{"model": "image inpainting model", "horizontal_flip": true, "task": "inpainting", "norm": "none", "widths": [96], "residual_scale": 0.1, "learning_rate": 0.002, "lr_schedule": "linear", "adamw_weight_decay_other_params": 0.05}
Rows from block 15 of a small image inpainting model, named by matrix and row number. Rows with one number belong to one channel. Each number is 128 + 32 x the weight over its row's rms, rounded and kept within 0 to 255. All counts start at 0. Numbers have three digits each. After the name is the row's rms in percent of the matrix's.
After each channel's rows are labels from the 100 images, of 14976, where the channel reaches its highest value: "responds to" is what is common among them. Only what is clearly more common there than usual is listed. The data: photos of plants, animals and fungi (iNaturalist). In brackets: how many of the 100.
# convs0: first 3x3 conv (model.blocks.15.convs.0.weight, 96x96x3x3, each kernel summed), inputs 0-95
# convs1: second 3x3 conv (model.blocks.15.convs.1.weight, 96x96x3x3, transposed, each kernel summed), outputs 0-95

convs0.86 121:136131156159171039131153134133119121189142119060126145176101089116133083145165129137122109060089126147127106115138197143159104133151121117101121120133127063172175073144115129055180127112113161122152117192155151073168091152113168149125127145114126104127061167157072108158112152148082120108
convs1.86 111:137128134110075189134104134113125128059112170174113105096154163119108168127069119152100160206179147098117148130141087111098152145128137146150142133114129210096077167093108118186090119121159110140088159081101076170078190120139095088117133157145089149114155117120199156094128120095178138130
responds to: phylum Arthropoda (62); class Insecta (61)

convs0.49 090:145142185147145110114133128209138150124109126089139144156115150074117092112131117151111113144130162111137124068117169123157190056146061129087140166105199123180140119113079163052130156161150192149130148181133119145068141114151120137138112168085141163090089139113175161123112146073111078118
convs1.49 085:070064136121126089106117078076068093164145121161168101102116105193152113151094122129143115083155143125118108153128080124089036156112162161140177095126037109122117132110126071207118102086166134091104129095129123091178132150107111111103126083162095122126120111129107136110155106163176141124
responds to: order Passeriformes (50)

convs0.90 094:163082127161100121064086097114126095148183156138119109130148139160092137124094165093102096133088183137112122096118023154125105152095121138112128159161135064149114122172152122149124150183070115089068114134132103151099100196134102166201153147110090166155114109113128115100142150088055141126
convs1.90 091:109178149151165160134108150122130195157075106136177138126121131077185107117112081167098135115133071131141140155178212081151108116145112086151122112102111172123124127107107117077111115045145129154199131123149161079162145118171158065086099123150151111118127135181120135187119080138183128142
responds to: class Aves (86)

convs0.56 094:088095079096113107170134145177125182105155087199160073135197137160109125125130157107099125132093134079101140132107076094138094088089056145079093134143107115154177172122087121170144143089130138172134120147121072116099116192099160100145126110133125107043100101083138139121169120131171120108
convs1.56 096:143131096112139160094116133170141114093110173170132146090200121109111131102133127103112091074161135138110131139136135132138117148168103120154098160198150162137076113154137121101127123084076071097175096135155142121033050113062139110121110160064180124126152137086081134149109152082128119199
responds to: class Aves (84)

convs0.6 133:157078151164097158144169135129255094126142181042191131136071097089129124125166166170160118083147142100081129124167126123131160122126096102128117177135130112149086110139122103106120073164155080122183104120149082090113118138137113160103129125115111095080124092123127157114139126088143149140
convs1.6 106:143147124099166091125084135133091210145099080145096140118182174209134118149066097108115144146100137157143100127127120107113117094118139133130118074127101217143183150121117106138127166110142184158092164139124134139146164144121164206131125146162053146205114176113139104128097115171109134094
responds to: class Aves (89)

convs0.75 085:123144129068164176113120131108151169102132180108091145130146199161137129036157159130133089151117126131098131200043086113090118163135079158164162161159179134163146090165132131118098174132112078134120090105109097128123102073121146082128132095073144078109083132175114095159136142141153140115
convs1.75 119:127065135151128124125155154020120101169141113122128120060084099119112130200099157112140127107145151152145133171156151160119170105133107131106107127119142152129081148110105189167143144116109125160053148136140112133207157167173098147118114181135165149098123132064108217117149114075110115136
responds to: class Insecta (65); phylum Arthropoda (65)

convs0.65 115:163101182129092134137140074143150118179115092166192106136110139228126097130117130097067087144147138133107112149085164158192104114117128131114083127094130131141180155090176150102171123112185133107079113141149134134145133087142066183153081147098032165152102112137109123146118148126145099112
convs1.65 107:139126120101161129115119163126180124081157152053057138103104128034124130116129104167209136116140102141152099108166117046089198102128098127144193086165127098152110102158100136161088133132118095155162125109136143113090141186089147098081164102146157115157143140109170116092154155140097141121
responds to: class Aves (84); order Passeriformes (51)

convs0.70 086:110167088194118111151157140098135104088159152175142141134158106069096130082189131132036131111136134120071159168092119155123058174102135120168141150132129145117134116151200156187125099149049080137145086090138170118124122117112097131104109080169159095160124133070115128145085130127098106121
convs1.70 099:114108140074121123090148103148127177172109140155198121159118091116149146183068122103057120132124152153136118072113128113147092112129159147116131144114075093138131150175190141136122178098185137139192200139164177120109199121173113144142177096150041131125099123178118109123150120124141158104
responds to: class Aves (84)

convs0.61 096:130146160114138103118155143108130134090153108075033126105123123130159149083139144133208126137126152127114158125131200149145201096180120155137136093127136126162167150121111147158133128077101061168187111122136121134128121094135164156067122102145159094020132138108123073052145122152121129136
convs1.61 105:154116136159133128133119146168144134153129130076068129175132132123164132109148136171160151099072125121121126150129089079114134122131092107118154120153118113127118096106000056076105064189160141118086124132129141121085134151130170129158158151095174116103123136133124178152111117123115135113
responds to: class Aves (83)

convs0.58 112:115064137092154077150160158140165189099092091148116139087065105087192074075127176137127108094174057099137124117167094130132099100125139176089122169116131135130180135120142183186131134137105098127123144202124129113118142103193157138169124172092114126140116166152131132128130174126086111180
convs1.58 098:135212135152095163132082081104102055146164156102131116167171129178070182177138073142108156157090196155125128129098153111163140155128143076163138098130115132109078111154113075076130113112136173122144097061131117116150119161078103124093127095152130110106129079100126086137134092118171143076
responds to: phylum Arthropoda (78); class Insecta (77); order Lepidoptera (32)

convs0.31 090:187189125087114175129139129089116216090093105159093125085167109113124129112066182132069143163149122086067127108148102109111093136103116183129092144151175147163174097150170115120142079073089075175146161144145138137133137184082086154122120109097135112104125159111158097106139134102082144132
convs1.31 092:143115099131118115143113128169092068177148149064125105155079139210149115135188121060147144099104115170144114181117127128132175126137106142103137111106115070126140142095088175127143136196169168110138072136103150085143131077146087227136120123146079133130114131129089154165070123151171128101
responds to: class Aves (85); order Passeriformes (58)

convs0.91 117:171144076116122199106111153146118095131119133078098138136137106130128055107159085123153120128131118141137139147184072143107130118171087165136084105161098155099172132091126108127156000120170216151131110118134118114114131139097157159167108089188135146110130127146108160065123163164106109131
convs1.91 111:071119179182093143138131121106121118133135121199212112120136148130099200138124148099106114138141140107115132099103167102177082122119127096152174149126161087112081122163132133132097234106100081095137143144133161151110105102158111050094106167048121117119131145103131110200126107108138126164
responds to: class Aves (84)