A small image inpainting model, trained from scratch.
Model: 3.06M parameters, 32-pixel images, arch edsr, norm none, activation silu, depths [18], widths [96].
Training: muon at rate 0.002, 16100 steps, batches of 64.
Rows from block 5 of a small image inpainting model, named by matrix and row number. Rows with one number belong to one channel. Each number is 128 + 32 x the weight over its row's rms, rounded and kept within 0 to 255. All counts start at 0. After the name is the row's rms in percent of the matrix's.
After each channel's rows are labels from the 100 images, of 14976, where the channel reaches its highest value: "patch colour" is the nearest of a few named colours to the mean colour under the peak. Only what is clearly more common there than usual is listed. The data: photos of plants, animals and fungi (iNaturalist). In brackets: how many of the 100.
# convs0: first 3x3 conv (model.blocks.5.convs.0.weight, 96x96x3x3, each kernel summed), inputs 0-95
# convs1: second 3x3 conv (model.blocks.5.convs.1.weight, 96x96x3x3, transposed, each kernel summed), outputs 0-95

convs0.47 117 [145 215 132  94  93  99  96 161  89  85 147 123 142 125 165  97  81 127 124  88  90 184 176 114 145 140 134 123 152  88 100 104  94 106 106 121 159 128  67 151  89  87 194 148  92  91 146 210 137 182 124 162  84 128 105 143 137  97 108  94 159 115 129  96 140 167 172 144 108  99 128 211 111 124 139 105  68 113 140 103 113 171 118 152  68 108 147 132 103 112 101 141 152 118 138 138]
convs1.47 118 [101 128 154 157 159 144 122  98 114 131 117 109  95  99 117 142 179 139 158 131 109 116  98 105 102 139 118 165 136 110 134 193 127 171 148  77 142 133 155 127 186 153 112 136 133 141 130  22 161  97 151 101  85 130 152 159 140 141 156 211 119 109 190 132 107 135  98 144 178 172 148  35  92 115 147 127 189 130 109 190 144  91 103 164 146 157 145 162 117 121 108 120 144 199 142 103]
patch colour: black (48)

convs0.82 095 [154 128 153 148 110 137 115  71  76 140 153 142 188  90 143  62 232 148  48 154 120 161 143 103 107 100 137  91  88 145 151 154 143 133  75 107 141  94  99 182 141 138 150 108 160 144 145  91 148  76  97 117 143  95 157  70 133 144 133  73 132  92  90 119 138  98 128 108 162 122 112 128 112 177 102  79  95 140 142 121 183 178 129  92 153 117 128 124 137 163 196 147 122 149 144 132]
convs1.82 060 [144  92 166  96 114 111  99 126 147  96 155  94 148 138 163 186 125 127 141 123 114  99  89 117 124 136 117 160 144 103 137 132  97 171 132 151 120 154 176 169 111 102 140 125  98 123 145 149  97 135 160 112 125  81 107 121  92 151 138 167 121 138 153 231 104  70 168 205  85  81  85 139  80  34 146 179 137 127  81  68 115 138  93 172 126 131 170 119 128 113  93 178 117 136  86 146]
patch colour: black (33)

convs0.71 089 [143  98 164 169 104 183 100  81 106 116 148  69 115 139  97 111 101 107 101 139 115 184 153 159 196 118 150 135 101 122 108 155 113  96 118 162  94 143  95  94 144 110 179 142 145 113  88 106 133 100 136 123 130  80  85 148 135 136 119 144 165  94 129 141 134  84 155 116  94 117 111 243  98 121 105 122  94 111 170  87 133 185  87 112 151 154 103 144 153 180 146  29 148 113 163 143]
convs1.71 083 [176 115 113 127  97 163 103  93 165 120 147 105 140 127 207 113 206 124 137  96 127 165 176  88 161 133 104 127 154 129 105 120 123 104  94  58 151 123  95 151 148 112 134 124 122 171 167 118 113  79 112 103 168  71  75 134 154  81 143 141 114 129  73 135 164 108 163 117  84 100 115 123 136 144 115  53 120  94  75 105 111 152 113 148 135  83 103 132 172 114 151  25  91 107 149 120]
patch colour: black (30)

convs0.11 106 [120  91  21 123 143 130 116  74 162 131 118  86 117 106 120 230 150 122 148 138 107 109  79 101 115 112 128 140 116 136 128 150 117 138 154 129  59  71 237 107 166 133  81 121 137 129 111 102 108 101 123  87 156 142 168  79 122  86 162 126  92 139 149 142 120 116 140 153 113 158 202 166 149 106 130 125 116 108 152 111 104 101 107  83 105 103  90 138 166  87 158 136 139 140 103 111]
convs1.11 079 [138 188 145 121 115 155 154 128 139 125  64 103 128 136 168 157 221 135 147  84 134 125 130 150 179 133 138 103 159 123 139 103 115 100 109  90 125 113 103 128 125 121 154 104  88 127  95 165  86 162  80 130 120  78  96 106 107  64 144 204 106 116  49 143 146 136 172 154 120 112  98 109  81 120 160 164 115 142 123  23  76 187 151  98 103 159 111 101 144 112 127 138 110 147 106 115]
patch colour: black (27)

convs0.44 104 [161 118 125 137 113  67  89 147 142 132 170  94 140 130 123  62  63 124 166 107  82 217 154 121 167 102 139 119 122 160 124 174 151 183 148 110  93 113  75 158  94 137 128 132 118 186 131 125 137 161 165 114 113 133 147 172 126 147 109  47 170 125 186 126 144 113 149 146 111  61 114 194 137 181 115 168 115  86 157 178 128 157  80 158 132 118 146 113 101 147 116 137  89 120 158 136]
convs1.44 098 [173 128 200 147 164 108  97 178 110 177 137  68 125 126 153  81  67 138 150 170 133 125 142 145 124 136 126 108 146 127 136 149 121 148 144 144 159 129  95 167 100 120 158 122 118 108 157 157 154 202 175 126 156 157 128 129 141 160  99  82 138 139 142  87 129 213 158 115 184 102 133 162  83  78 107 160 200 155  95  70 124 137 100 141  68  72 166 164 130 140 123 139 113 178 147 115]
patch colour: black (25)

convs0.0 091 [168  82 115 143 141  75 153 119 160  95 178 175  67 151  90 118  63 155 160 123 138  96 119 128 144 123 105  64  93 169 125 175  99 124 126 135 146 108 164 115 137 160 102 124 162 135  87 105 163 136 170 137  66  85 136 105 148 135 144  22 152 138 156 128 147 116  99 148 106 126 152 137 123 154 146 150 205 162 115  70 110  96 161 164 160 164 136 107 122 101 102 103  98  63 147 145]
convs1.0 106 [ 67 141 157  97 136 142 130  85 132  59 117 121 150 114 117 116 122 117 122  98  96 132 162  63  87 139 137 120 119 108 129 174  78 141 126 117  71 157 180 187 126 100 146 115 119 115 116  62 160 151 154 101 138 133 152  96 102 138 132 139  78 133 114 250  99 110 138 163 119 165  80 119 201 126  95 147 120 106 129 121 138  94 117  59 124  86 124 139 161 179 140 189 125 106 113 143]
patch colour: pink (29)

convs0.88 096 [126 130 128  87  97  61 106 107 118 118  91 161 137 125  80  69 135 130 119 132 114 111  90 123  87 148 135 126 193 119 182 124 109 133 180 157  94  95  74 144 127 202  98 148 147 163 167  75 164 160 145 134 224 129 184 119  94 143 118 124  86 113 138 125 184 135 157 110 104  91  66 165 163 135 120 175 101 101 117  93 122 150 100 132 140 124 157 157 143 135 115 127  45 123 150 146]
convs1.88 092 [131 102 135 109 115  68 125  99 143  93 109 125 159 141 172 176 108 124 150 107 121 148 144 119 107 129 153  95 145 103 104  44  71 135 137 185 168  71 135 139  91  87 112 103 136 143 156 128  88 109  93 155 154 115  96 115 192  73 137 118  83 136 130 112 106 132 147 153  96  83 161 170 149  80 165 140  71 122  75 117  92 130 111 167  90 144  78 111 151  84  91 162 174  94 168 200]
patch colour: white (38)

convs0.3 104 [124  88 123  76 139  86 111 109 142 104  99 150  90 156  80 198  92 131 132 124 132 109 102 156 122  95 113  84  92 125 135 103 121 121 163 138 140 170 177 132  89 131 151 155 129 146 177 104 170 151 173 114 196  60 171  80 154 145 116 156 119  97 204 205 110 162 138 106 129 155 153  84 123  87 151 145  90  83 146  79  73 114 100 115 119 143 105 139 160 133 102 117  93 135 194 126]
convs1.3 096 [121 100 158 151  68 105 119  98 201 115  88 108 150 127 157 205 222 149 146 144 134 139  93 148 157 113 118 150 153 115 125 139 136 187 192  63 121 128  90 117  97  96 117 164 144 121 163 174 136 131  77 178 190 182 111 127 175 122  95 118 106 141 156 138 105 120 137 150 119 174 188 120 148 130 194 128 141 143 180 132 128 122 175 127  96 147 165 151 124 123 130 116 111  94 170 149]
patch colour: black (25)

convs0.48 107 [109  52 142 126 116 101 149 129 130 177 165 146 130 114  79 107  72 112 135 146 117  86 121 123 114 101 124 147 121 144 135 150 148 156 137 162 114 122 142 125 128 155 166 134 134 172 166  44 131 140 136 215 135 157 129 100 100 127 108  67 137  72 115 103 150 119 120 148 152  27 119 127 138 103 116 143 255 129 122 151 140 143 130 148 142 122 134 177 138 134 138 149  51 117 106 131]
convs1.48 115 [171 132 139 119 106 214 176 110 132  82 109 176 187 122 158 122  70 118 132 109 114 177 134 154 105 142 127 145 127  95 121 127  97 132 112 173 120 127 157 144 117  70 128 126 138 108 103  93 104 198 127 130  81  98 106 131 174 168 180 112 123 207  96 119 125 115 184 155 105 155 176 155 170  99 135 102  79 116 117 140 108 131 124  45 133  96 169  78 171 135  92 153 155  90 130 158]
patch colour: white (33)

convs0.87 088 [ 53 100  96 133 150 141  90 181 123 111 128  99 129 124  64 159 154 168 106 147  74 146 121 142 129 107 120 124 165 124  77  93  98 106  83 172 110 142 119  98 158 102 145 163 110  89 106 158 117  95 108 113 138 142  86 143 147 124  81 119 128  65 188 139 132 155 105  95 150  65 117 184  56 165 134 102 116 145 117 112 110 187 137  78  80 144  81 172 159 160 127  59 127 108 113 157]
convs1.87 101 [122 105  92 107 166  90 141 122 120 141 153 171 140  96 130 119 139 162  76 112 182 170  96 133 175 100 131 130 105 127  66  67 123  74 122 136 153  93 168 126  79 122 105 137 173 145 106 133 115  57  89 103  41 111  94 113 133  95 141 122 128  93 145 129  96 113 155  84 110 112 156 117 184 132 113 112  68 106 179 109 100 103 129 116 157 122 113  49 165 111  74  70 139 130 109  76]
patch colour: black (29)

convs0.21 093 [138  71 146 105 156  81 122 149 145 126 143 145 143 104  93  37  61 163 114 139 137 131 116 144  99 108 125 238 147 144 121  93 146 137 100 153 106 106  72 127 132 132 177 120 141 134 171 191  89 143 116 195 111 164 130 184 143  86 121  76 131 125 145 104 156 155 171 125 132 140  96 166 160  56 107 117 156 105 136 115 147 144 169 128 115 142 163 136 102 133 130  96  76  70 151 114]
convs1.21 086 [ 89 152 118  77 139 108 180 134 113  69 134 196 133 128 133  82 103 158 110 141 131 147 135 118 117 202 140  34 170 106 116 192 127 195 112  93 154 122 118 108  86  82 125 157 138 145 160 131  83 140  96  70 110 114 100  98 143 159 130 129  94  70 115 113 152 163 158  88 130 119 105 149 120 134 114 116 180  79  93 121 166 140  75 153 118 147 155 141 142 150 152 177 131 181  88  91]
patch colour: pink (28)

convs0.8 078 [193  79 135 133 144  94 107 169 120  99 124  95 107 143 100  75 174 150 119 114 124 124 202 150 139 119 112  92 122 135 126 109 115 125 118 131 119 109 196  44 103 132 116  97 137 133 150 134  97 144 173  75 154  77 166 163 100  93 176 122 123 150 118 184  88 111 149 127 138  87 146  92 116 148 113  80 116 101 163  77  89 112 194 129 110 175 144 136 123 114 202 111  43 135 124 128]
convs1.8 069 [115 132 105 109 109 114 184 101 114 147 100 129 164 131 148 230 107  98 138 133 113 129 175 133 154 108 126 114  86 120 126  76 101 141 103 110  86 127  87  73 153 123 135 132 176 128 105 102 126 124 112 149 183 167 110  67 120  79 137 112  62 141  62  79 146 132 146 105  56  83 102 149 132 168 131 106  87 182 151 124 124 122 153  98 128 161 112 111 153 112 116  82  65  66 173 148]
patch colour: black (32)

convs0.31 087 [ 69  59 118 118 140 161 120 149 133 164 142 129 131 118  83 146 184  71  83 136 102 104 143 154 164  94 153 114 133 103 134  95 129 103 134 129 117 143 111 103 160  72 111 103 143 100 140  75 138 117 114 115 151 111 103 115 128 115 124 129 146 169 128 117  65 163 134  96  96  98 136  55 123 245 167 107 190 147 121 176  96 115 140  88 116 181  71 129 101 152 114  95 179  77 118 124]
convs1.31 082 [152 102 104 138 125 183 125 121 130 189  97 139 103 149 126 104  77 113  94 109 150 136  98 137 128 125  77 198 170 155 116  49 147 205 131 142 123  99 138 120 182 170 145 120  82 118 141 195  70 136 127  88 103 107 146 143 116 124 171  62 128  89 167  87 102 134 128 130 155  47 130 134 112  81 134 125 112 113 111 119 128 203 138 130 157 109  84 107 171  86 141 106 169 160 127 121]
patch colour: white (37)

convs0.59 107 [113 146 142 117 120  69  96  87 139 135 222 138 154 104 131 159 203  92  94 132 124  68 100 112 109  78 109 102  86 131 155  88  92 113  97 149 124 126  83  90 137 120  64 136  74  69  96  81  55 130 102 133 150 201 110 153 114  99 101 108 108 128 158 107 152 100 119 154 101 132 102  98  90 164  94  99 169 147 115  97 135 177 153 171 118 118 143 125 103 154 162 133 139 167 129 142]
convs1.59 103 [101  34 116 106 110 168 118 114 120 144   2 111 117 126 142 120 113 120 130 128 133 164 143 130 128 135 134 195 172 132 114 135 149 168 140 131 131 136 140 142 196  83 156 138 139 142 141 234 117 116 109  92 131  48 124 152 131 102 148 111 126 130 121 132 100 117 183  39 128 162 147 132 105 105 179 148 135 128 139  70 111 100 111 119  98 123 136 120 115 103 135 146  94  87 110 133]
patch colour: white (71)

convs0.74 095 [126 112 162 154 169 116 152 134 109 136 131 143 117  90  64 155  24  93 119 146 147 143 118 113 128 126 170 150 116 101 151 179 102 107 152 105  80 169 113 156  83 134 158 142 124 165 158 121 147 123  89  92 101 208 122 142 126 161 128  76 111 110 203 144 132 131 103 113  81 193 145 132 170 156 113 164  96 137 134 154 139  73  65 104 162  93 140 136 167 144  98  79 155  71 149 111]
convs1.74 072 [129 124 221 121 112 153 117 105 125 162 150  72 114 180 177  90 107 141  90 104 112 130 145 115 139  72 149  99  57 135 129  94 112 102 124  81 116 132  83 127 119 159 116 116  99 150  78 147 149 164 158 120  84 126  93 151 111 106  79  92 195 198 166  99 150  79 105  96 108 165 108 138 177 138  94 185 123 103 141 189 119  88  89 154 103 147 161  83 106 126 142 146 143  98 149 110]
patch colour: black (31)

convs0.64 097 [138 106 136 178 146 150 121 136 140 125 141 160 135 159 104 130 105  93 117 159 139 109 154 145 109  97 112  97  80 135 117 140 133 180 106 124 103  79 175  67 150 153 109  96 179 143  81 166 152 149 152 109  27 178 140  95 113 162 188  75 117 203 111 188 144  92 108 132 150 136 133  64 113  87 149 125 179 127 116 110 141 143 125 123  96 149 122 117  66 177 154  77  79  99 154 138]
convs1.64 121 [102 146 130 113 164 139 141  31 116 139  62 146 141 159 146 212 176 121 122  95 136 146  97 116 170 128 132 155 125 119  88 116 136 118 105  66 133 141 144 123 126 123 108  88 173 117  76 136 151  99 117 104  11 127 125 107 143  86  97 145 133 141 161 188 139 113 103  99  87 127 135 157  99 150  89 108 145 114 102  87  98  96 158  82 156 118 158  71 146 132 134 126 183 142  83 102]
patch colour: white (31)

convs0.80 093 [191 178 219 135 120  79 143 164 123 123 138 138 153 135 133  69 126 148 153 118 136 137 197 137  75  91  71  76 114 112 117 147 109 131 134 124  90 134  93 146  76 132 117 137 150 162 102 174  77 171 134 123  40 123 155 125 143 144 113 204 107 132 145 103 135 126 122 114  80 134 124  79 141  89 100 136 123 128 201 138 122 138 171 127 105 134 141  83 144 110 170 129 102  62 145 157]
convs1.80 073 [138 133 142 116 127 130 138 117 174 121 127 202 164 107 126 141 108 146 134  89  66  98 106 123 137 148  90 123 119 127 172 179 175 151 114  85 160 136 112 149 176 109 119 122 111 177 139 128 116 126 104 147 106 153 152 187  98 157 157 164 173 164  82 188 184  99 119 160 173 129 117 121 134  94 176 161 205 116 102 216  97  98  79 108  83  94 195 149 118 142 149 174 114 137 123 137]
patch colour: white (36)

convs0.22 092 [134  78 155 121 159 162 102  89 119 125 104  95 143 143 147 136 129 127 147 105 113 138  88 129 122 116 125 119  78  70 143 143 140 134 117 121 111 117 114 117 107  38 112 113 125 153  92  59 156 108 107  90 154 142 116 105 159 180 116 162  79 126 206 151  80  90 178 101 129  72 150 211  89 155  87 173 145  85 159 158 127 135 112 124 111 120  99 122 137 133 119  28 160 154 169 102]
convs1.22 090 [111 130  93 118 147 110 122 135 126 149 137 107 132 104 150 133  92 128  79  88 187 106 124 165 133 171 111 173 175 146  95  48 139 138 119 162 149 111 115 150 136 130 173 100 125  97 165 172 117  73 172 133  94 126 120 103 168  86 154  81 144 146 147 101 129 126 114 193  91  27  71 114 134  79  96 122 130 135  86  70 128 166  86 107 160 166  68 118 177 119 139  92 138 157 113  93]
patch colour: white (27); pink (27)

convs0.70 097 [173 161 162  94 132 130 117 138 110 121  88 153 104 120 180 239 135 116 113  99 111 182  84 116 134 128 131 194 119 114 117 100 100 106 108 111  95 161 102  93 151  88 129 119 123  91 145 146 142  48  97  37 199 117  99 122 130 131 105 122 130 104 163 121 132 161 110 101 132  85 120  93  88 163 117 140 138 112 114 142 131 135 105 103  91  68 132 107 107 121  48 147 166  95 164  96]
convs1.70 080 [115 102 127 160 152 197 127 107 151 114 155  82 126 139 105 140 122  88 116 129 132  99  94 154 108 143 170  25 102 144 124 105 115 150 108 112  96  57 181 120 159 123  79 110 153 111 128 132 116 123 133  84 109 143 100 155 172  98 156 116 134 180 168 151 143  66 124 148 136 225 100 125 155 237 151 101  82 140 122 164 137 126 112 152 161 117 117 144 160 106 168  95 131 125 123 104]
patch colour: black (27)

convs0.7 084 [128 184 121 131 124 113 165  95 101 139 132 151  87 126 128 156 180 126 100 141  91 122 152  99 153 108 129 159 122 126 142 104 107 106 115 100 117  64 113 135 127 128 118 108 154 121 126 157 163  95  66  59 146 143 106 102 130 153 137 186 110  89 219 126 116 105 114  90  48  96 131 163 132 180 122 125  38 174 107  98 144 126 117  92 103 138 111  95 174  81  69 152  58 146 139  95]
convs1.7 063 [102 106 136  90  99 155 107 139 123 126 113 123 171 111 177 124 108 158 105  97 140 109  23 115  82 147 122 125 132  99 130 120 107 141 130 130 136 124 138 175 138 116 130  96 119 132 110 146 145  90 145 133  90 138 150 103 158  96 124   7  98 164  70 118  95 121  73 192 197 100  90  83 123 142 153 107 167 142 105 173 134  92 153 121 173 156  76 131 107  95 148 192 173 144 120 131]
patch colour: black (34)

convs0.42 103 [ 78 111 154  96 151 136 123 144 123 166 116  90 123 151 102 165  85  80 116 123 131  85 120 173  71 136 100  43  80 186 131 120 124  98 122 127  48 136 191  95  78 150 131 106 147 123 151  98 208  95 126 136 186 119 113 136 126 104  87 180 141 100 134 140 116 156 116 132 142 124 135  83 154 136 140 144  65 105 149 164 113 111 180 130 105 142 173 159 146 127 141  81  77  91 141  80]
convs1.42 098 [106 136 144 133  80 108 129 108 132 119  92 107 172 107 109 165 187 156  90 140 106  85 114 106 118 145 122  85 146 116 151 127 104 123 181  83 116 123 125 109  93 101 108 140 142  73  96 103 117  92  74  65 110 115 136 129  97  61  81 158 115  70 158 150  72  93 158 136 165 108 200  98  83 157 125 117  77 145 194  99 130 104 170  50 154  98  88 122 174 100 110 114 134 133 143  97]
patch colour: black (34)

convs0.34 092 [161 156 115 148 102  90 151 159 105 167 135  88 144  94 146 130  82 135 169 115  92 142 161 150 148 180 130  99 118 102 117  98  88  79 131 125 113  93 114 137 106 125  75  73 108 142  62  99  86 173  93 128 135 161 133 103 135 159  59 109 163 168  96  79 152 196 178 142  64 133 151 210 167 151 132 115 139 174 146 168 119 113 134 120 142 134 126  99 154 111 120 143 158  72 120  63]
convs1.34 068 [166 139 129 141 147 195 154 196 144 143 137  81  84 142 102 212 134  69 161 123 137 117 135 153 114 166 155  84 159 120 128 123 167 129 119 125 137 114  86 126 139 116 130 113 112 156 125 125 140 159  98 106 104 179 135 181 131 112 156 213 119 170 183  86 120 150  86 121 152 132 189  98  68 228 111 174 131 121 118 169 139 107 111 145 111 121 133 123 145 134 128 142 200 164 116 129]
patch colour: black (35)

convs0.30 101 [109 147 106 116 172  97 157 135 143  78 121 196  40  81 130 130 189 192 139 125  97 157 117 112 100 142 170  75 112 139 130 129 112 115 103  85 117 119 143 122 100 108 101  68 145 152 155 161 120  91  97  95 218 141 142 124 111 100 105 178  93 132  99  97 101 176 120  91 100 147 133  34 189  95 125 146  99 148 123 145  98 119 118 101 116 126 146 103 104 146  84 135 128 112  90 106]
convs1.30 087 [143 171 107  80 128 155 179 159 144 144  92 154 125 163  93  82 130 133 123 102 156 186 171 148 119 137 109 213 113 101  80 121 124 168 140 116 161 116  52 130 153 136  97 109 149 119 116 195 123 123 142 149 103 151 151 162 103 131 172  75 149 131  80  61 141 164 114 133 126  43 109 189  95 110 184 137 110 137 178  74 141 159 150 128 129 151 136 117  85 154 150 101 110 150 155 102]
patch colour: black (32)

convs0.79 117 [152 199 125  95  65  64 111 101 119 135 172 108 140  93 141  94 122 174  85 125 140  94 137 134 106 121 101 191  71 117 135 114  89 139 145 109 131 167  82 161  90 127 124 146 106 118 160 157 124  87 114 167 183 152 146 135 157  77  74  77 115 124 149 122 123  78  88 151 123 172 112  84  95 142 100 111  80  99 134 199 130 172  80 114 120 100  71 112  88  82 150 157  97 124 125 106]
convs1.79 093 [123  81 147 134 131  87  99 115 113 112 120 139 119 158 137 134 186 177 147 114  77  99 115  82 148  95 131  53 153  82 107 158 116 135  89  79 188 120 158 150 140  66 173 100  78 121 113  52 166 139 127 134 127 103 122  77 107 119 160 190 142 155 106 146  72 116 180 157 122 136 119 114 103  92 121 143 134 155 121  24 122 111 123 132 109 110 179 125 172  97 130 106 129 181 147 137]
patch colour: black (47)

convs0.60 126 [ 99  52 157  85 111  71 126 109 123 129 199 176 131 166  60 115 100 120 101 108 129 109 165 133  94  92 123  90 121 142 161  87 115 152 154 129 100 108 126 124  94 150 189 112 144 145 147 144 195 157 139 145 155 201 130 117 148 168  95 175 112  97 176 184 155 152 104  94 148 142 113 121 155  23 131 121 148 101 132 102 130 116  96  93 115 120 130 133 122 163  90 136 108 100 186 130]
convs1.60 111 [162 155 139 163  87 164 109 155 114 119 144  73 109 126 132 113  80 103 133 148 141 104 139 130 137 131 148 163 179 119 134 123 108 169 167 174 136 135 149 112 122 156 113 120  69 154   9 148 157 169 160  93 125  73  90 153 110 193 114 131 146  85 202 131 166  94 151 118 131 116 162 150  96 178 142 120 102 130 121 183  97 199 141 148 142  94 174 186 169 116 108 107 128 110 128 108]
patch colour: pink (33); white (28)